From a checkpoint of a small image captioner: encoder norm batchnorm, trained on regions of photos with short descriptions (Visual Genome).
Rows from block 3 of the image encoder of a small image captioner, named by matrix and row number. Rows with one number belong to one channel. Each number is 500 + 25 x the weight over its row's rms, rounded and kept within 0 to 999. All counts start at 0. Numbers have three digits each.
After each channel's rows are labels from the 100 images, of 14976, where the channel reaches its highest value: "patch colour" is the nearest of a few named colours to the mean colour under the peak. Only what is clearly more common there than usual is listed. The data: regions of photos with short descriptions (Visual Genome). In brackets: how many of the 100.
# convs0: first 3x3 conv (encoder.blocks.3.convs.0.weight, 160x160x3x3, each kernel summed), inputs 80-159
# convs1: second 3x3 conv (encoder.blocks.3.convs.1.weight, 160x160x3x3, transposed, each kernel summed), outputs 80-159

convs0.42:489474506480495512495565550506477539438478497486514530457502512542520449536503490536521490488513485495502506509495499449491493534516454507534485499474489509468499512480495526493473468527497511484513481520445468497512480519517543468508535498
convs1.42:496495504498503463513481467516496485474509488496506494514489473483527492530470487491489499486494453495503488482506509487511489498484476526569477554466504522509502510479489552490485460528503496436507502506444503512499498509453538493489497498
patch colour: grey (63)

convs0.153:558495519509494503463527467486488512510481496467441488517520493461521484529528508516529499468475479512545527522485499465517515480524545526523496485528453520510504479482509472516485481528502525536470536506521504493508531483527509493495528474
convs1.153:491467500525490517480511433508513489546486504495490517442487580461504476509496503451500499504464492507505492532488494514487520484494455511530552523491478524491482494535525480484444494507514526465494475501505526504477530534476530543521497469
patch colour: pink (27)

convs0.88:490464484493585458490527452518479491454503479481578478480472511531516524490510482471499468481508488478506501485499469467446486516513490502494504473480513526457503488504522507518466514486498511499476497505473466487481468495492522431495482501
convs1.88:486488507464527525513496507487488504564484463486503535518506507495535486444441487513520487497504542502544523460498485532514467513488470505483462497469461483504468499536477543462479532492469478490469475524436490522485437496480518477484477518
patch colour: black (32)

convs0.159:501493526464517479501493533504493505502514514477504480476474544508498466481495504518511485477500541557475523465521489528511483493539467517487501465471515527512459469462482493519551525465480510535503474470520520525451503479516490484495479498
convs1.159:475536511523477492498512520479522516519475458504469464490477507477510468490466512522472483528478484523477495493494501512505511490477485514501485507464536516510522518503536493480468476485473501506515508480493531473506557473494583493496512498
patch colour: brown (68)

convs0.52:476497520485514471494507482446475499502540510466497483501501508475514535484524442480456535513507477448529494491507496504490493452513514572462455495483512532483501487505534506502534533483497528477490521566526524502531515492496485469515496495
convs1.52:501485505491515514492559548487471488500546508453544494504485489485562467537500478489511481475520511540462500492518519503497466507502486504480511492455470565540529520480506555478505480489539521412463499523527478477519504523506505503468463442
patch colour: pink (42)

convs0.50:484500488476499522491510527535474499488476474491493454491493552505511509480528495555520503450477518534479521455505454508514519522494468521469537545536537511472467523461514491507521502456482495489475503468506507511465521512479474488519442506
convs1.50:500445538488492458564495544509444442489498498518501505501478500463506511491513506556489503453489468543490506508504502501532508479518508525563546443497483501505517489479542490481536475501476509485480484495447504506485505532528552466540487483
patch colour: brown (67)

convs0.105:508507473502492500469416450534516489529475445487488512498518526498473488520489471506452541459520473465481525492519481491520493482490481537488476453488450461502528478528495486514483515529552518489514512520512506477463462518466505495505536493
convs1.105:517509491468485488479537570498469496484493517512481492500485483506493512494508476521518533466506545462535515449505497511502543484510495524500493473494525510487491526514528460507481455508499482488522488486583504466480446495517462501491494481
patch colour: white (35)

convs0.99:479486497497493518490480479494483508520535525493478483440456473484514455493482505515516460498468478488488476483514492434519519509461487520480510494458520530508474533471505521509496506512495488514487454456465540463478443505490500473499474519
convs1.99:522500484503481482492502509453510504527470514474477490546486497474477493480518462493475528475520497490458493532486510516505464436504477509474500515523517468534460492527487514472464491515524530495544494506437494503476525484496498515482475499
patch colour: brown (62)

convs0.56:496531450491480487464475467501492482469496461511489548483538470481500508488451467459459522522503464467483503440510464480461495502504543487485509495530488442490478474462454473453502474495495516524518507530485490475486534487514506485462527480
convs1.56:476545500523507510472526485511539508447553498542481493520500500513508519524475504454507502511546489442505508544540490483476501486478517523500525472509509504498533503492515451504508510500540497440521541536516473467508498458495480521501487470
patch colour: white (40); pink (29)

convs0.32:462514470500509484481504482512480477479492458467523507463557488528486497558490492485522534534457474466476488520442495498483491508459506503466496560520484496535514488520486477513523473486526489511525529558492515500474504460464484447490509506
convs1.32:524513542471468453511511534554463526458493562552527478484510488484493531492527501454495496490501512510524495543495459516507514503519546504495514498475458518463514470486484505501486483495489457521492504509546522513475495555531555491517498469
patch colour: pink (30)

convs0.90:474526485496481481514465531417529501522501502492485486459503486480475506514515469488511472498504520497487499494500489503441479530493481480479497447507527526522517502509499511486548497503490495519526491480539439513474525523483550517473492447
convs1.90:503554491521493532486504489489579491528505503460481469434499478509488507494481500505490476484493482476513479498517487497520469536487512505455457498491487483529539512497481462522487510452473502519463490501539493515466461411483514480480524446
patch colour: red (27)

convs0.80:520457519485496516487454483486480498486479516509530486497476511473482487485483475484520528489495493478479496511492527490462477492515521482498472501497494486504493533487478479502507496501477523531445498471466477492467502509506500465556498476
convs1.80:487509532512513484497507503459514525560500470491495500486456535520470575505447523472506471525493458499553485485499478506512508506489501520485508515499512461474518521496471496481490502482526535530500508498485479501505497439473502519489487498
patch colour: black (32)

convs0.45:512481484507466518513519519477527473467514446495481501480514475520505489493509477538537560514531482479515541498470502501454489479511477496455471491491471484459532537512551511513500484508496510498449517507477489506516444473470507470565495514
convs1.45:468499484501514479520526454533458460521514525495538483502500485505522532526462493469439492524504480505539539509516477523508511475504472548483522495494468530497470499443514479539564511474507496480512482510458493527491500516502509504425512442
patch colour: black (43)

convs0.91:487527503487459497487529484502508489504512476488471527460540537527485479549488470514494533490475518483441535558524493517527463468534503493515534523520513524507487503510496525503530484486532501548490496477550544486482532507505507516513492509
convs1.91:507516502504487487477470478519518494463496503540469462454511530510483472489518455504452510492493441525516496494479528496477516528518542487520544500483504521517531500483499501454494548527512492518565496501548557579450455563499510501524482477
patch colour: orange (25)

convs0.115:484490525519488456491512480453532494524544519511463558500523509522467479499549467501500467500523477448497484500498515482471450535472487509494463510504540474521488525512484479496455510516487454507473488451522520509485477466503492544494490470
convs1.115:505543500525476461507477494514533466498504484500500459483525495514471512438504452532494508517521524540494495501467472483467495492495489463520473498471512492514524516499497514508524492505508482513538456477496496469469461464593464486484473505
patch colour: black (78)

convs0.129:491517466529480491493478467457496480492509470517514502529558494471523496463476476471484470533506474493500499491467490456496479474501524449506493499522457531491497525499528473499501465469504542473531473542476468500531490513512472485516501510
convs1.129:452476514495526489498507504560476519470516479545515511481503512460548550488493490453493469469535477548518577466485453516480508492540501525467533490511483527492523465516510502520539516490489508470488515480515477496465508518497515483478515494
patch colour: grey (72)

convs0.112:487536477536484545496499554481482506512483525481476477503510516503498503542512509477462507514496534463500488463478450500441500488477507496483482497481484508545455499509507520444522522507501478491528536498508487494551496498482526492471500500
convs1.112:524532491515504502511548483448513528481529480510531512484515478504512490486519507480525482448511468477554530518491507526488458474459478466466502502475509508506541492480435532511511476510492548498456504501489478495488509494502513477499496490
patch colour: pink (26)

convs0.114:534538523527481523446482484477472489500487557483467520508558558515479497484514449534520492490497472489465467487506479473522525528483513550501488500488521475477490498457519482507475521489480512480512513515539509464440507475479486536513496477
convs1.114:463455490520496489466477489512537506521474476544490521517478584479508500485509475480489496493501550523489520496519491519464486505518537513526521511475492530509495526522494493472511470543462529507466478470491489487507499430499480543514498527
patch colour: white (31)

convs0.154:507524524494525493487514485513512503507474511541538522474504487538515490514475529455536502490496484487518467528441496521508460482479494489484468471478492517517495498498491502450508464487503479514470485462503509481450479501474474490478457506
convs1.154:501494504515483528440546524431514532527490496463476517498518494496477494474462482549483494479499513465505472520507485463509507494508460480553490479483509514460543505508522517509471509489481491498507514480502541501499505511496477486485523508
patch colour: brown (60)

convs0.62:452523488491504450479459505485499476509526485489482486499501487544499479443534522464521468482523514496511522473515476494498509505466464476500501465534478493517510488463416496521494504471527499485506482517503479510502546495503478485493480484
convs1.62:478489519470496494509512483554471454483494488451478537457511495533468507476522515489521519563497506485466513514489484513491494458502481479513492494485489523466551518512451504496491470498512498517483503466443460493492528521501487500507511493
patch colour: pink (29)