config.toml
model = "image captioner"
dataset = "regions of photos with short descriptions (Visual Genome)"
train_examples = 203450
image_size = 64
crop_scale_min = 1
horizontal_flip = true
translate = 0.06
tokenizer = "word"
vocab_size = 6471
encoder_arch = "resnet"
encoder_norm = "batchnorm"
encoder_activation = "gelu"
encoder_channel_attention = "eca"
encoder_depths = [2, 5, 2]
encoder_kernel_size = 3
encoder_stem = "deep"
encoder_avg_pool_shortcut = true
encoder_widths = [80, 160, 320]
fusion = "prefix"
label_smoothing = 0.05
decoder_width = 256
decoder_layers = 7
decoder_norm = "layernorm"
decoder_norm_position = "pre"
decoder_activation = "gelu_tanh"
decoder_mlp_ratio = 2
decoder_head_dim = 32
decoder_fused_qkv = false
decoder_bias = "none"
decoder_qk_norm = false
decoder_layer_scale_init = 1.0
decoder_parallel_block = false
decoder_dropout = 0.1
decoder_inner_norm = false
decoder_positions = "rope"
decoder_prefix_bidirectional = false
decoder_connector = "mlp"
decoder_tie_embeddings = false
init = "torch_default"
residual_init = "none"
optimizer = "muon"
muon_scale = "match_rms_adamw"
learning_rate = 0.0016
momentum = 0.95
nesterov = false
orthogonalizer = "polar_express"
adamw_lr_other_params = 0.0014
max_grad_norm = 0.5
l1_shrink = 0.003
max_steps = 6200
batch_size = 128
epochs = 3.9
lr_schedule = "step"
warmup_steps = 310
weight_decay = 0.2
adamw_weight_decay_other_params = 0
Rows from block 3 of the image encoder of a small image captioner, named by matrix and row number. Rows with one number belong to one channel. Each number is 50 + 12 x the weight over its row's rms, rounded and kept within 0 to 99. All counts start at 0.
Before each channel's rows are labels from the 100 images, of 14976, where the channel reaches its highest value: "strongest on" is what is common among them. Only what is clearly more common there than usual is listed. The data: regions of photos with short descriptions (Visual Genome). In brackets: how many of the 100.
# convs0: first 3x3 conv (encoder.blocks.3.convs.0.weight, 160x160x3x3, each kernel summed), inputs 80-159
# convs1: second 3x3 conv (encoder.blocks.3.convs.1.weight, 160x160x3x3, transposed, each kernel summed), outputs 80-159

strongest on: text has "man" (26)
convs0.17:33 49 45 47 72 46 40 49 64 44 45 41 55 50 55 48 38 31 51 24 43 42 58 48 38 50 39 38 33 39 43 25 62 32 37 71 63 60 39 50 52 53 57 48 48 24 32 57 62 35 43 40 59 38 38 57 42 59 60 36 47 45 44 46 54 58 51 26 35 36 59 35 53 44 68 40 45 21 64 61
convs1.17:64 57 37 31 32 45 32 46 43 50 54 49 53 66 46 66 59 58 51 35 39 65 41 42 55 54 59 48 46 63 25 42 41 48 43 44 51 53 59 43 58 48 61 50 52 63 53 32 51 62 66 58 30 70 55 60 65 74 32 52 46 45 52 48 44 54 55 41 49 66 47 62 60 55 60 32 23 43 51 39

strongest on: text has "man" (28)
convs0.102:33 46 54 41 43 47 49 50 45 68 39 51 50 57 32 63 60 40 46 58 42 51 53 50 61 53 51 30 36 50 57 65 32 60 44 75 63 50 57 72 42 35 63 50 34 48 33 45 65 66 42 59 42 36 45 35 21 48 52 37 36 32 48 26 62 26 32 63 46 73 48 42 57 43 34 41 43 59 53 52
convs1.102:53 51 62 63 59 48 41 37 54 46 47 44 24 35 25 37 54 59 36 58 58 40 46 82 35 55 43 51 54 46 40 65 45 36 51 58 47 55 52 48 48 42 67 56 49 43 61 55 35 67 34 42 36 52 64 34 38 48 53 20 52 42 55 63 49 49 26 41 49 64 65 55 57 73 45 72 43 49 52 54

strongest on: text has "man" (27)
convs0.68:55 26 54 45 40 39 39 39 37 43 54 65 48 51 51 64 61 07 44 41 36 34 44 42 40 52 37 47 58 44 62 31 69 52 53 46 67 59 55 41 54 34 40 52 49 70 55 42 47 37 41 48 56 30 53 41 40 25 50 58 43 37 60 58 44 55 51 55 48 40 40 43 49 43 34 52 69 74 39 47
convs1.68:44 44 52 46 60 47 71 37 62 51 51 48 24 43 47 65 46 59 57 52 53 58 30 33 64 41 46 47 45 54 53 54 66 61 31 45 35 49 50 61 52 35 49 47 49 51 66 47 39 54 56 70 72 56 62 60 55 43 39 48 55 31 62 51 47 34 40 66 55 54 59 61 52 66 37 69 47 53 73 28

strongest on: text has "sign" (28)
convs0.61:60 44 38 54 53 48 40 57 63 55 53 53 52 43 45 51 56 41 42 46 51 40 34 66 59 73 65 64 35 42 40 41 46 30 49 43 36 47 61 44 51 30 45 61 48 50 67 63 17 56 46 60 75 62 53 65 54 14 44 66 59 47 52 53 46 54 59 56 66 21 56 60 66 46 27 41 32 52 49 68
convs1.61:44 55 41 43 35 69 12 43 55 41 45 39 37 53 62 35 45 43 49 52 45 38 69 54 49 46 37 40 55 45 44 56 50 45 40 39 39 50 50 36 44 50 61 42 28 60 41 47 42 47 45 63 64 48 51 38 53 58 34 37 35 63 64 40 57 81 46 52 77 40 55 38 40 43 55 63 26 31 31 40

strongest on: text has "sign" (35); text has "red" (28)
convs0.18:48 78 35 71 52 46 48 54 35 41 51 47 61 50 44 49 48 57 36 58 35 21 61 46 50 48 47 38 37 40 38 38 71 56 45 39 45 43 54 61 38 50 59 63 51 45 35 56 42 64 75 50 56 44 60 61 39 41 48 53 50 32 52 62 81 63 52 49 66 37 62 39 53 54 44 46 72 55 52 46
convs1.18:46 50 64 30 40 34 46 19 52 55 70 54 46 61 48 56 34 17 57 73 71 69 41 48 62 39 33 48 42 45 49 43 63 64 69 49 41 58 37 57 55 45 52 37 46 52 36 30 32 46 33 57 47 56 61 47 59 57 61 53 55 37 46 61 53 56 44 45 66 56 38 39 70 40 50 46 20 34 50 39

strongest on: text has "man" (27)
convs0.128:48 37 48 51 54 60 41 51 55 66 47 46 41 34 59 32 36 50 57 44 35 50 45 58 48 62 45 32 59 33 62 45 49 47 41 33 38 38 57 33 55 47 25 56 44 33 34 66 35 40 50 45 33 35 31 62 40 60 39 23 41 55 54 55 65 36 45 41 55 55 45 44 51 29 59 25 50 32 33 34
convs1.128:48 46 24 29 42 65 38 48 58 47 49 58 52 50 42 45 49 70 48 58 53 54 57 58 46 53 64 25 44 57 54 57 58 58 29 48 49 48 32 60 69 35 39 45 54 46 44 36 35 57 58 45 59 70 73 45 64 58 45 68 70 42 62 40 51 28 49 45 62 44 31 58 56 59 60 44 38 57 49 32

strongest on: text has "man" (38)
convs0.30:54 29 50 57 46 50 53 34 42 36 30 44 57 44 72 62 55 19 41 48 42 46 57 30 30 49 35 43 45 26 50 41 68 29 44 57 43 69 54 48 70 57 46 36 31 41 44 40 42 51 34 43 50 27 47 07 49 59 38 59 47 58 40 53 46 55 49 41 61 53 54 39 42 48 65 44 76 48 53 46
convs1.30:33 59 51 30 44 47 27 55 63 48 68 39 38 37 47 53 43 71 50 47 53 63 42 46 46 41 63 71 55 69 35 46 59 44 39 55 27 49 65 53 44 43 68 55 58 59 68 32 41 61 49 63 37 43 60 54 53 75 53 26 47 71 54 65 36 54 49 51 53 40 50 42 63 43 53 53 44 70 49 53