From a checkpoint of a small image captioner.
Model: encoder arch resnet, encoder depths [2, 5, 2], encoder widths [80, 160, 320].
Training: 6200 steps, batches of 128.
Data: trained on regions of photos with short descriptions (Visual Genome), 203450 training examples, 3.9 epochs.
Rows from block 4 of the image encoder of a small image captioner, named by matrix and row number. Rows with one number belong to one channel. Each number is 500 + 50 x the weight over its row's rms, rounded and kept within 0 to 999. All counts start at 0. Numbers have three digits each.
After each channel's rows are labels from the 100 images, of 14976, where the channel reaches its highest value: "strongest on" is what is common among them. Only what is clearly more common there than usual is listed. The data: regions of photos with short descriptions (Visual Genome). In brackets: how many of the 100, against the usual share in percent.
# convs0: first 3x3 conv (encoder.blocks.4.convs.0.weight, 160x160x3x3, each kernel summed), inputs 80-159
# convs1: second 3x3 conv (encoder.blocks.4.convs.1.weight, 160x160x3x3, transposed, each kernel summed), outputs 80-159

convs0.73:591528424486538476485472498530528497406405501533471494511434516496514472466518481637451539501532508468517465462468448527539488437446399449428505542575502456447549481548541465539568416536451493416460587520459435505385443522538497450536496525
convs1.73:474434533504508453510522507505502522453460503456427524493480515517512623376509445581497580525506535453489453491425497504482576540502509650420528540490511463418505507518557577420461561446501535494587507525464448505520542430564441518470612403
strongest on: text has "sign" (30 vs 2); text has "red" (30 vs 4.2)

convs0.76:497489509482522435513413518490524512426411466517511426451466463395474537478566490529531463571499385415513498541386477532396470495478438459587506466443466529456466447450485430509595484548457470547484496474505415555483382477572473415428501561
convs1.76:523465473394479487632501435507459463528494503450467391493519492446480521486469533465461517514485523513500530461494503459478574491441523408475482473528443505491579554398417518466573454432509505496492396504470460497458372505536571358488517504
strongest on: text has "blue" (25 vs 5.2)

convs0.101:506460535522488422523534448486469535583418506471554490519508561582481496452429467413430460520561527446502472486489420534488467529491516493560507507441497507486471570540572469528427563471502437452488500543499467535489507470360494478469484529
convs1.101:432499589423444559512519470509483515429445519551551577509520473511479483453481467546487576556462509585475443468461571458485422488558426477450438503526460528419534480499490582511536469487492502536474497497470466402482452517694562484508484486
strongest on: text has "man" (27 vs 8.5)

convs0.60:478487459576640485548429444508495402561516555434496535513437431511512506550516488503527536407510507365496557480434455541543472418563455423494495517502487464494504385528454485602480550521488502509532481509452537486596486365585454470479519562
convs1.60:507414509469554481376609425534523577451543507474585493502539497548486504515530483496355489528527481485476491500522484473510514508465444572442431542497489420485423453521504588484471607508515402474560464440497509474450500483560458474475524547
strongest on: text has "man" (31 vs 8.5)

convs0.67:492511489456435458537570488462504475439399504458526494467484454515525535519430420470503512527454479454476566445436507417511475525488513571521583545403530439420422456377471571474423449507456540540476443539443534489443458531448456450454475480
convs1.67:491539526486460556412466562398444493499528520474575485577503561507456474450480538482438501489546441528552506509538528511602504574574455536504466542523534468513421418412482617508430501604493408459430483566447542474457455666500485523516529491
strongest on: text has "man" (27 vs 8.5)

convs0.123:439493444573500473465449551494481502454434464541577475556535553560536543514555426511530531502456521469437508401535502381506553574522497535376493558480458508455498490597501407476447479484492493486477400491465525538496492517494519612452500497
convs1.123:385474668460522551521500500514502498524469517453507592515490547548472593510523446463537604622533556504535417519510590630476416516534417532499556362448492531551390495503482496487470529482553473510445455505515450548465478549519467473472498506
strongest on: text has "man" (31 vs 8.5)

convs0.86:437459500467566494521487625405493494438474494530540500536367443518537448522503422522478515496513465483468499503471460527501462439507482542516470503544477577521525464506483454491441514539447487622490469460390553494499440697466476490475424466
convs1.86:471620547620531531549550507357547558391533460405575500541555432574433497512570559561516560553534444452494494482563459449492454437562493537432455450499528461576479461482456559522486506455519467481462560494501443554573527669511483488453479538
strongest on: text has "man" (26 vs 8.5)

convs0.81:477500561475535585441415502505447522520533401535517425492443470460496507438577455512491505474399559450426491511519508445478438489515502460374502511485572526459517463490450536422443452432544462539480430417549391537527476469510522462446419468
convs1.81:518493487519539397455488445459477466574467492567570512508453491473527460466507495519465485395496495550519493520433413520568514477549536552382450634546525536539540597504589572476488489454525530555458459584499465471432450668532481563464487496
strongest on: text has "man" (33 vs 8.5)

convs0.144:446531421436514440527502428584485535526475506518459540434497361429464400489530616480509540461344491528507492408432558505479459466521507426418473544497490436544565499467470410536490517406436474498446555501440432495517435533531443421412524452
convs1.144:485440453514474529473412507527536453481509465509556514469525537475439555425554494425528542395415522567530487512508465493479423528477529597428530559430446532532542552470565488423469481421543477557496385490546470511446533395484423551477481432
strongest on: text has "red" (28 vs 4.2)

convs0.85:533519478542434500436520532497483442430585439446470486437530505522625521462570527465364467414502423477579461542460463484546534532470505509454490452476570495566460501558544537469487477521495505518506489477417436491521574341474388487488472414
convs1.85:440508436487525599486472546398568542469597474501445570473555435521424456515511465593457483507514528583490467441645523486508448523552437495616513530537504386612443402542520487459388466546592497468523520514460504482523523480562553534484486513
strongest on: text has "sign" (35 vs 2)

convs0.38:584504509487467531500516466512501553512485425412489569441499447576578500508471441470428471373512496501490547418508483555480458569478458430483451328462564511465471526503537563528460574446576451432507489481471484480510508514483543390487442565
convs1.38:481519520498502556436539539532621477479587523448466508495494477443498466467524378479456476411381487592463412485508413419565435541500507467483441475493559354481504520479536542464507532547490480403550493545518544506435420473565584483483551487
strongest on: text has "zebra" (26 vs 0.6)

convs0.2:491464408401417574479488502431428518491531502448445468478451503436439490423441515392450473485409401475530416459478569558456487382561529510482501442564565532502489505520431475424599460519430445451535452496390512475508568384392504524538512594
convs1.2:531541496480545437523577442504497505539484428513515490560550482482469352483525481502462503464477577539390569452485465502487517436461462531383596542429572518620466487534531443477527476553510520455516630517548410527560612443540527416564488543
strongest on: text has "man" (27 vs 8.5)

convs0.157:453517547522436448439507528485535482488501479474471486514493433475542534565468515459518506500467529525475476546464474512522510482466561477472503586499488476500440575470482510510399630445512479503538471547546439468468472484451547552479548510
convs1.157:523458473485434525439474489501472479492525521489537510497457485518426527524427492463444534587531470520538433514458487543667350514529381571484480457513461476535444468446554573478475509561535492407433536397428522484542566621496476462461459486
strongest on: text has "man" (42 vs 8.5)

convs0.143:449451449440477480528482452477429436490424452559486455524429414513451453507524557443494467531460440544488504509428505541449510491479433423628470534512526456467506499402417510507443542457458519523535468451469474515480497625402445560418503562
convs1.143:423529528549501549455463509473578555489526485448607455439500515487490447544525413495594486471507472534498459564513501455500517537454477545563434558488448509498434395439429502512391486488451507490525517533486430519468460631537318537554437496
strongest on: text has "man" (32 vs 8.5)

convs0.128:507475580448442402407530491519477492433444490501415506492477586468552417585417488533606504514490444532546495465469446589543475436434520561469521470493471559506495542452513504493471600390499539486501454478475525559403553554444497437573510586
convs1.128:487551343431437465582516469550489456447494523525432467605464522457505484607472514503463462462447514589538537441438544424542477532546553561525500543467618477512476411517477495470456505609488583393523540502455522521472480597586598426547527437
strongest on: text has "man" (36 vs 8.5)