From a checkpoint of a small image captioner: 12.9M parameters.
Rows from block 5 of the image encoder of a small image captioner, named by matrix and row number. Rows with one number belong to one channel. Each number is 128 + 24 x the weight over its row's rms, rounded and kept within 0 to 255. All counts start at 0. Numbers have three digits each.
After each channel's rows are labels from the 100 images, of 14976, where the channel reaches its highest value: "top examples" is what is common among them. Only what is clearly more common there than usual is listed. The data: regions of photos with short descriptions (Visual Genome).
# convs0: first 3x3 conv (encoder.blocks.5.convs.0.weight, 160x160x3x3, each kernel summed), inputs 0-53
# convs1: second 3x3 conv (encoder.blocks.5.convs.1.weight, 160x160x3x3, transposed, each kernel summed), outputs 0-53

convs0.28:092106146135122139131165145102154153166118111130149112145110141119112130112100105141141121191116130114128166164098091130138117106128076119103128105141130148140127
convs1.28:119140125110103164122111104105104124140102105140117150109099155092106136150100159119132128091120136129190131156137108152112055149117121145150131130149130123116100
top examples: text has "man"

convs0.92:138115099120109099103154142104101180150140183098118123151115110107118102099137163116122085137137167146130116125130108105133092106113120147125151152105148102180150
convs1.92:110106138082104128098122106122164157178134145149129110125093142145131127129102121149094101129087150138090119167119104101131093117139090090101136105109120101166166
top examples: text has "man"

convs0.69:106117107211143115083163122148159131131127145154122130136108132135150105102144124084089126103146099104111143096112132084144069120081120134090122114112145148130112
convs1.69:145142137161159142107138116134167142117173137135138123151113170138131127101128143133143144158135141156140087075135095099089104158131115111213106138062131111118121
top examples: text has "sign"

convs0.142:120133111075087127155102114115110119079139119107131150119072106163140143069088177111072110164140133115131163135101126089148124141116161128106103133085130077111142
convs1.142:103114167115140145140139177136120134098127136150129089130100128148147124123112113136135150173134089139125146105155084103127127163117138094096103110143110170176144
top examples: text has "man"

convs0.72:109170102144139112114121145102104112073113115164119141127129151158117108108093136109112152154126138112087085106146076166117100186121168137120143100118117102159133
convs1.72:146139113182126085116111140084121154147117134143144159130147110112152124138097151125113096119159105124132125110130122161130137145142120109087100158071115127129123
top examples: text has "man"

convs0.76:122122122135130140110094116140097123106133133070131108122144088130155110179147100118128109117169129100136154114141117132137103117209141148116130107117108094125102
convs1.76:131175168109098087193100129133104124119128106099158106178083129103106100097154128143105115139109143168152120110144135099110175136154141100147075091122108168156130
top examples: text has "man"

convs0.133:126120067093077122136142133110103153095131128117098071072107135137108166119099108161111120153108099108112105130119125139134103147129157133111152176117111163121093
convs1.133:108145117142137161120153086158155132057103148126136130138133128114118117143168128095146109146123127109106139150098110140123122118135150104122138119168144187100138
top examples: text has "man"

convs0.31:101134103101123120149104149103114108154078130098102115117129153142138120136123181119167110107157111173102093115124111180140124181162136140079144157090137128174110
convs1.31:143135126153153112113126117117124127126144107100143116129143132098129123099117106162138150128100123140126119148115119097155142139106097078110120137173116115183161
top examples: text has "man"

convs0.60:072150126102162103086163146132122166106101069103162149095125117100129158136111151144098147144117148188116138114120125115126093136116106123112114090116160138128140
convs1.60:115118096079123111129161110153117090105118131107140149192130085118103068137159128148129103168152120125083169133086142120125107145140138134130114137113148110126137
top examples: text has "man"

convs0.100:149145112087089090125146180121130091129137175077103113158129145149112115154099122107165139135162121150160165153151098117173078140119129172173144135117135174152124
convs1.100:120115144115113109128097127093135129151101146103124144122074086108080154110115159129123084089121156135138102161090098129121192133105117114099172106097124109134175
top examples: text has "man"

convs0.63:105129127160127081142082138118076114116130128116122159127139119141127165113086107103139111081125092139161134131147128142125132164090100103133101125123128134145158
convs1.63:126158092129144131121139138090105158145099160100093120124132140118116112129132135090152125150135101129123141109121138164112072132125130127153169132136143111164168
top examples: text has "man"

convs0.141:141150131132141106092100183143166136100148117106109119128134114113108143137119116114131092103125120149146122144110125160152094145130097148178104140083117113115127
convs1.141:108119118100107102122109099120143085105146142149098138134146158124089086118157114150139078142115119107122137079085117203132126094111141138153162184093097124127101
top examples: text has "man"

convs0.14:126134161094177147146157118164113107140147076137153110143141126128117124100138091146099132132106110090168083149114104108148081118157114163150121149122086106138143
convs1.14:130093106078139126171189132181119087110117104113185138176124123123139158103160107127121131153144133123130151157119137091086132121133164127159157149167156145101153
top examples: text has "sign"

convs0.113:156105157085114081136101111115170148127122137105142129116155135131131078107083110122082144112136111147105178127096118088102107151136120181119130142142145131143141
convs1.113:110132126147101090112135144135121089115090136129142147097127114152117123129112179120103152060119137099112101135095113135143109131112124106162139112143113099142088
top examples: text has "man"

convs0.25:112134157142103121106114125139161138141143096149116148112157095093095126124160162097108118125136127125135126137134141121130130134113116140143137116147086152102119
convs1.25:141170140149121123141115130191133158097110120107127132137143136125165132153131106126135111120139122137126125137137102093117127115128150117139122115142076132144172
top examples: text has "man"

convs0.105:124108156121104114125072095148141144145086138139137131138120117147171136145144165163150131129167149116095195137142168136134102105111087103084165117159102131158178
convs1.105:179148121118112133097086115106071113121133094095082106129140164145064153118114125112098141114126078117123112102146114105114124093145136139108153132128138178131133
top examples: text has "red"

convs0.77:086133125087075091156151164110127106141099127140134104110104104119099120120071117143109107105120133145094085152130111118123108121094159142173123123129131143140137
convs1.77:158122153161097148116109128117150125126137159152099171129127127099116136140122168166142128126121133121144154151103158106130111185129091130114172127091114131125116
top examples: text has "man"

convs0.9:126101146098099163133151120155154115115104150156129121114125090141124132142097147110136134123140147101106092101113161112146133119144140124139112158116105151148141
convs1.9:146125099166165109126115149175103134120109126148134148147125129170143138136132127104108132102107130125164143136106196166113092126125143075134141133127126095136116
top examples: text has "sign"

convs0.155:144122137140102152150133161124145104098138127072099146101091126105147087101136113143135156155168113084099128129129145158102141106151158111187124128121090137142116
convs1.155:141130144115079081142137142106148126164158129148165140121116107112078108159106140133151109163143160128128147073138134146121103155147135136077153113149136122136148
top examples: text has "man"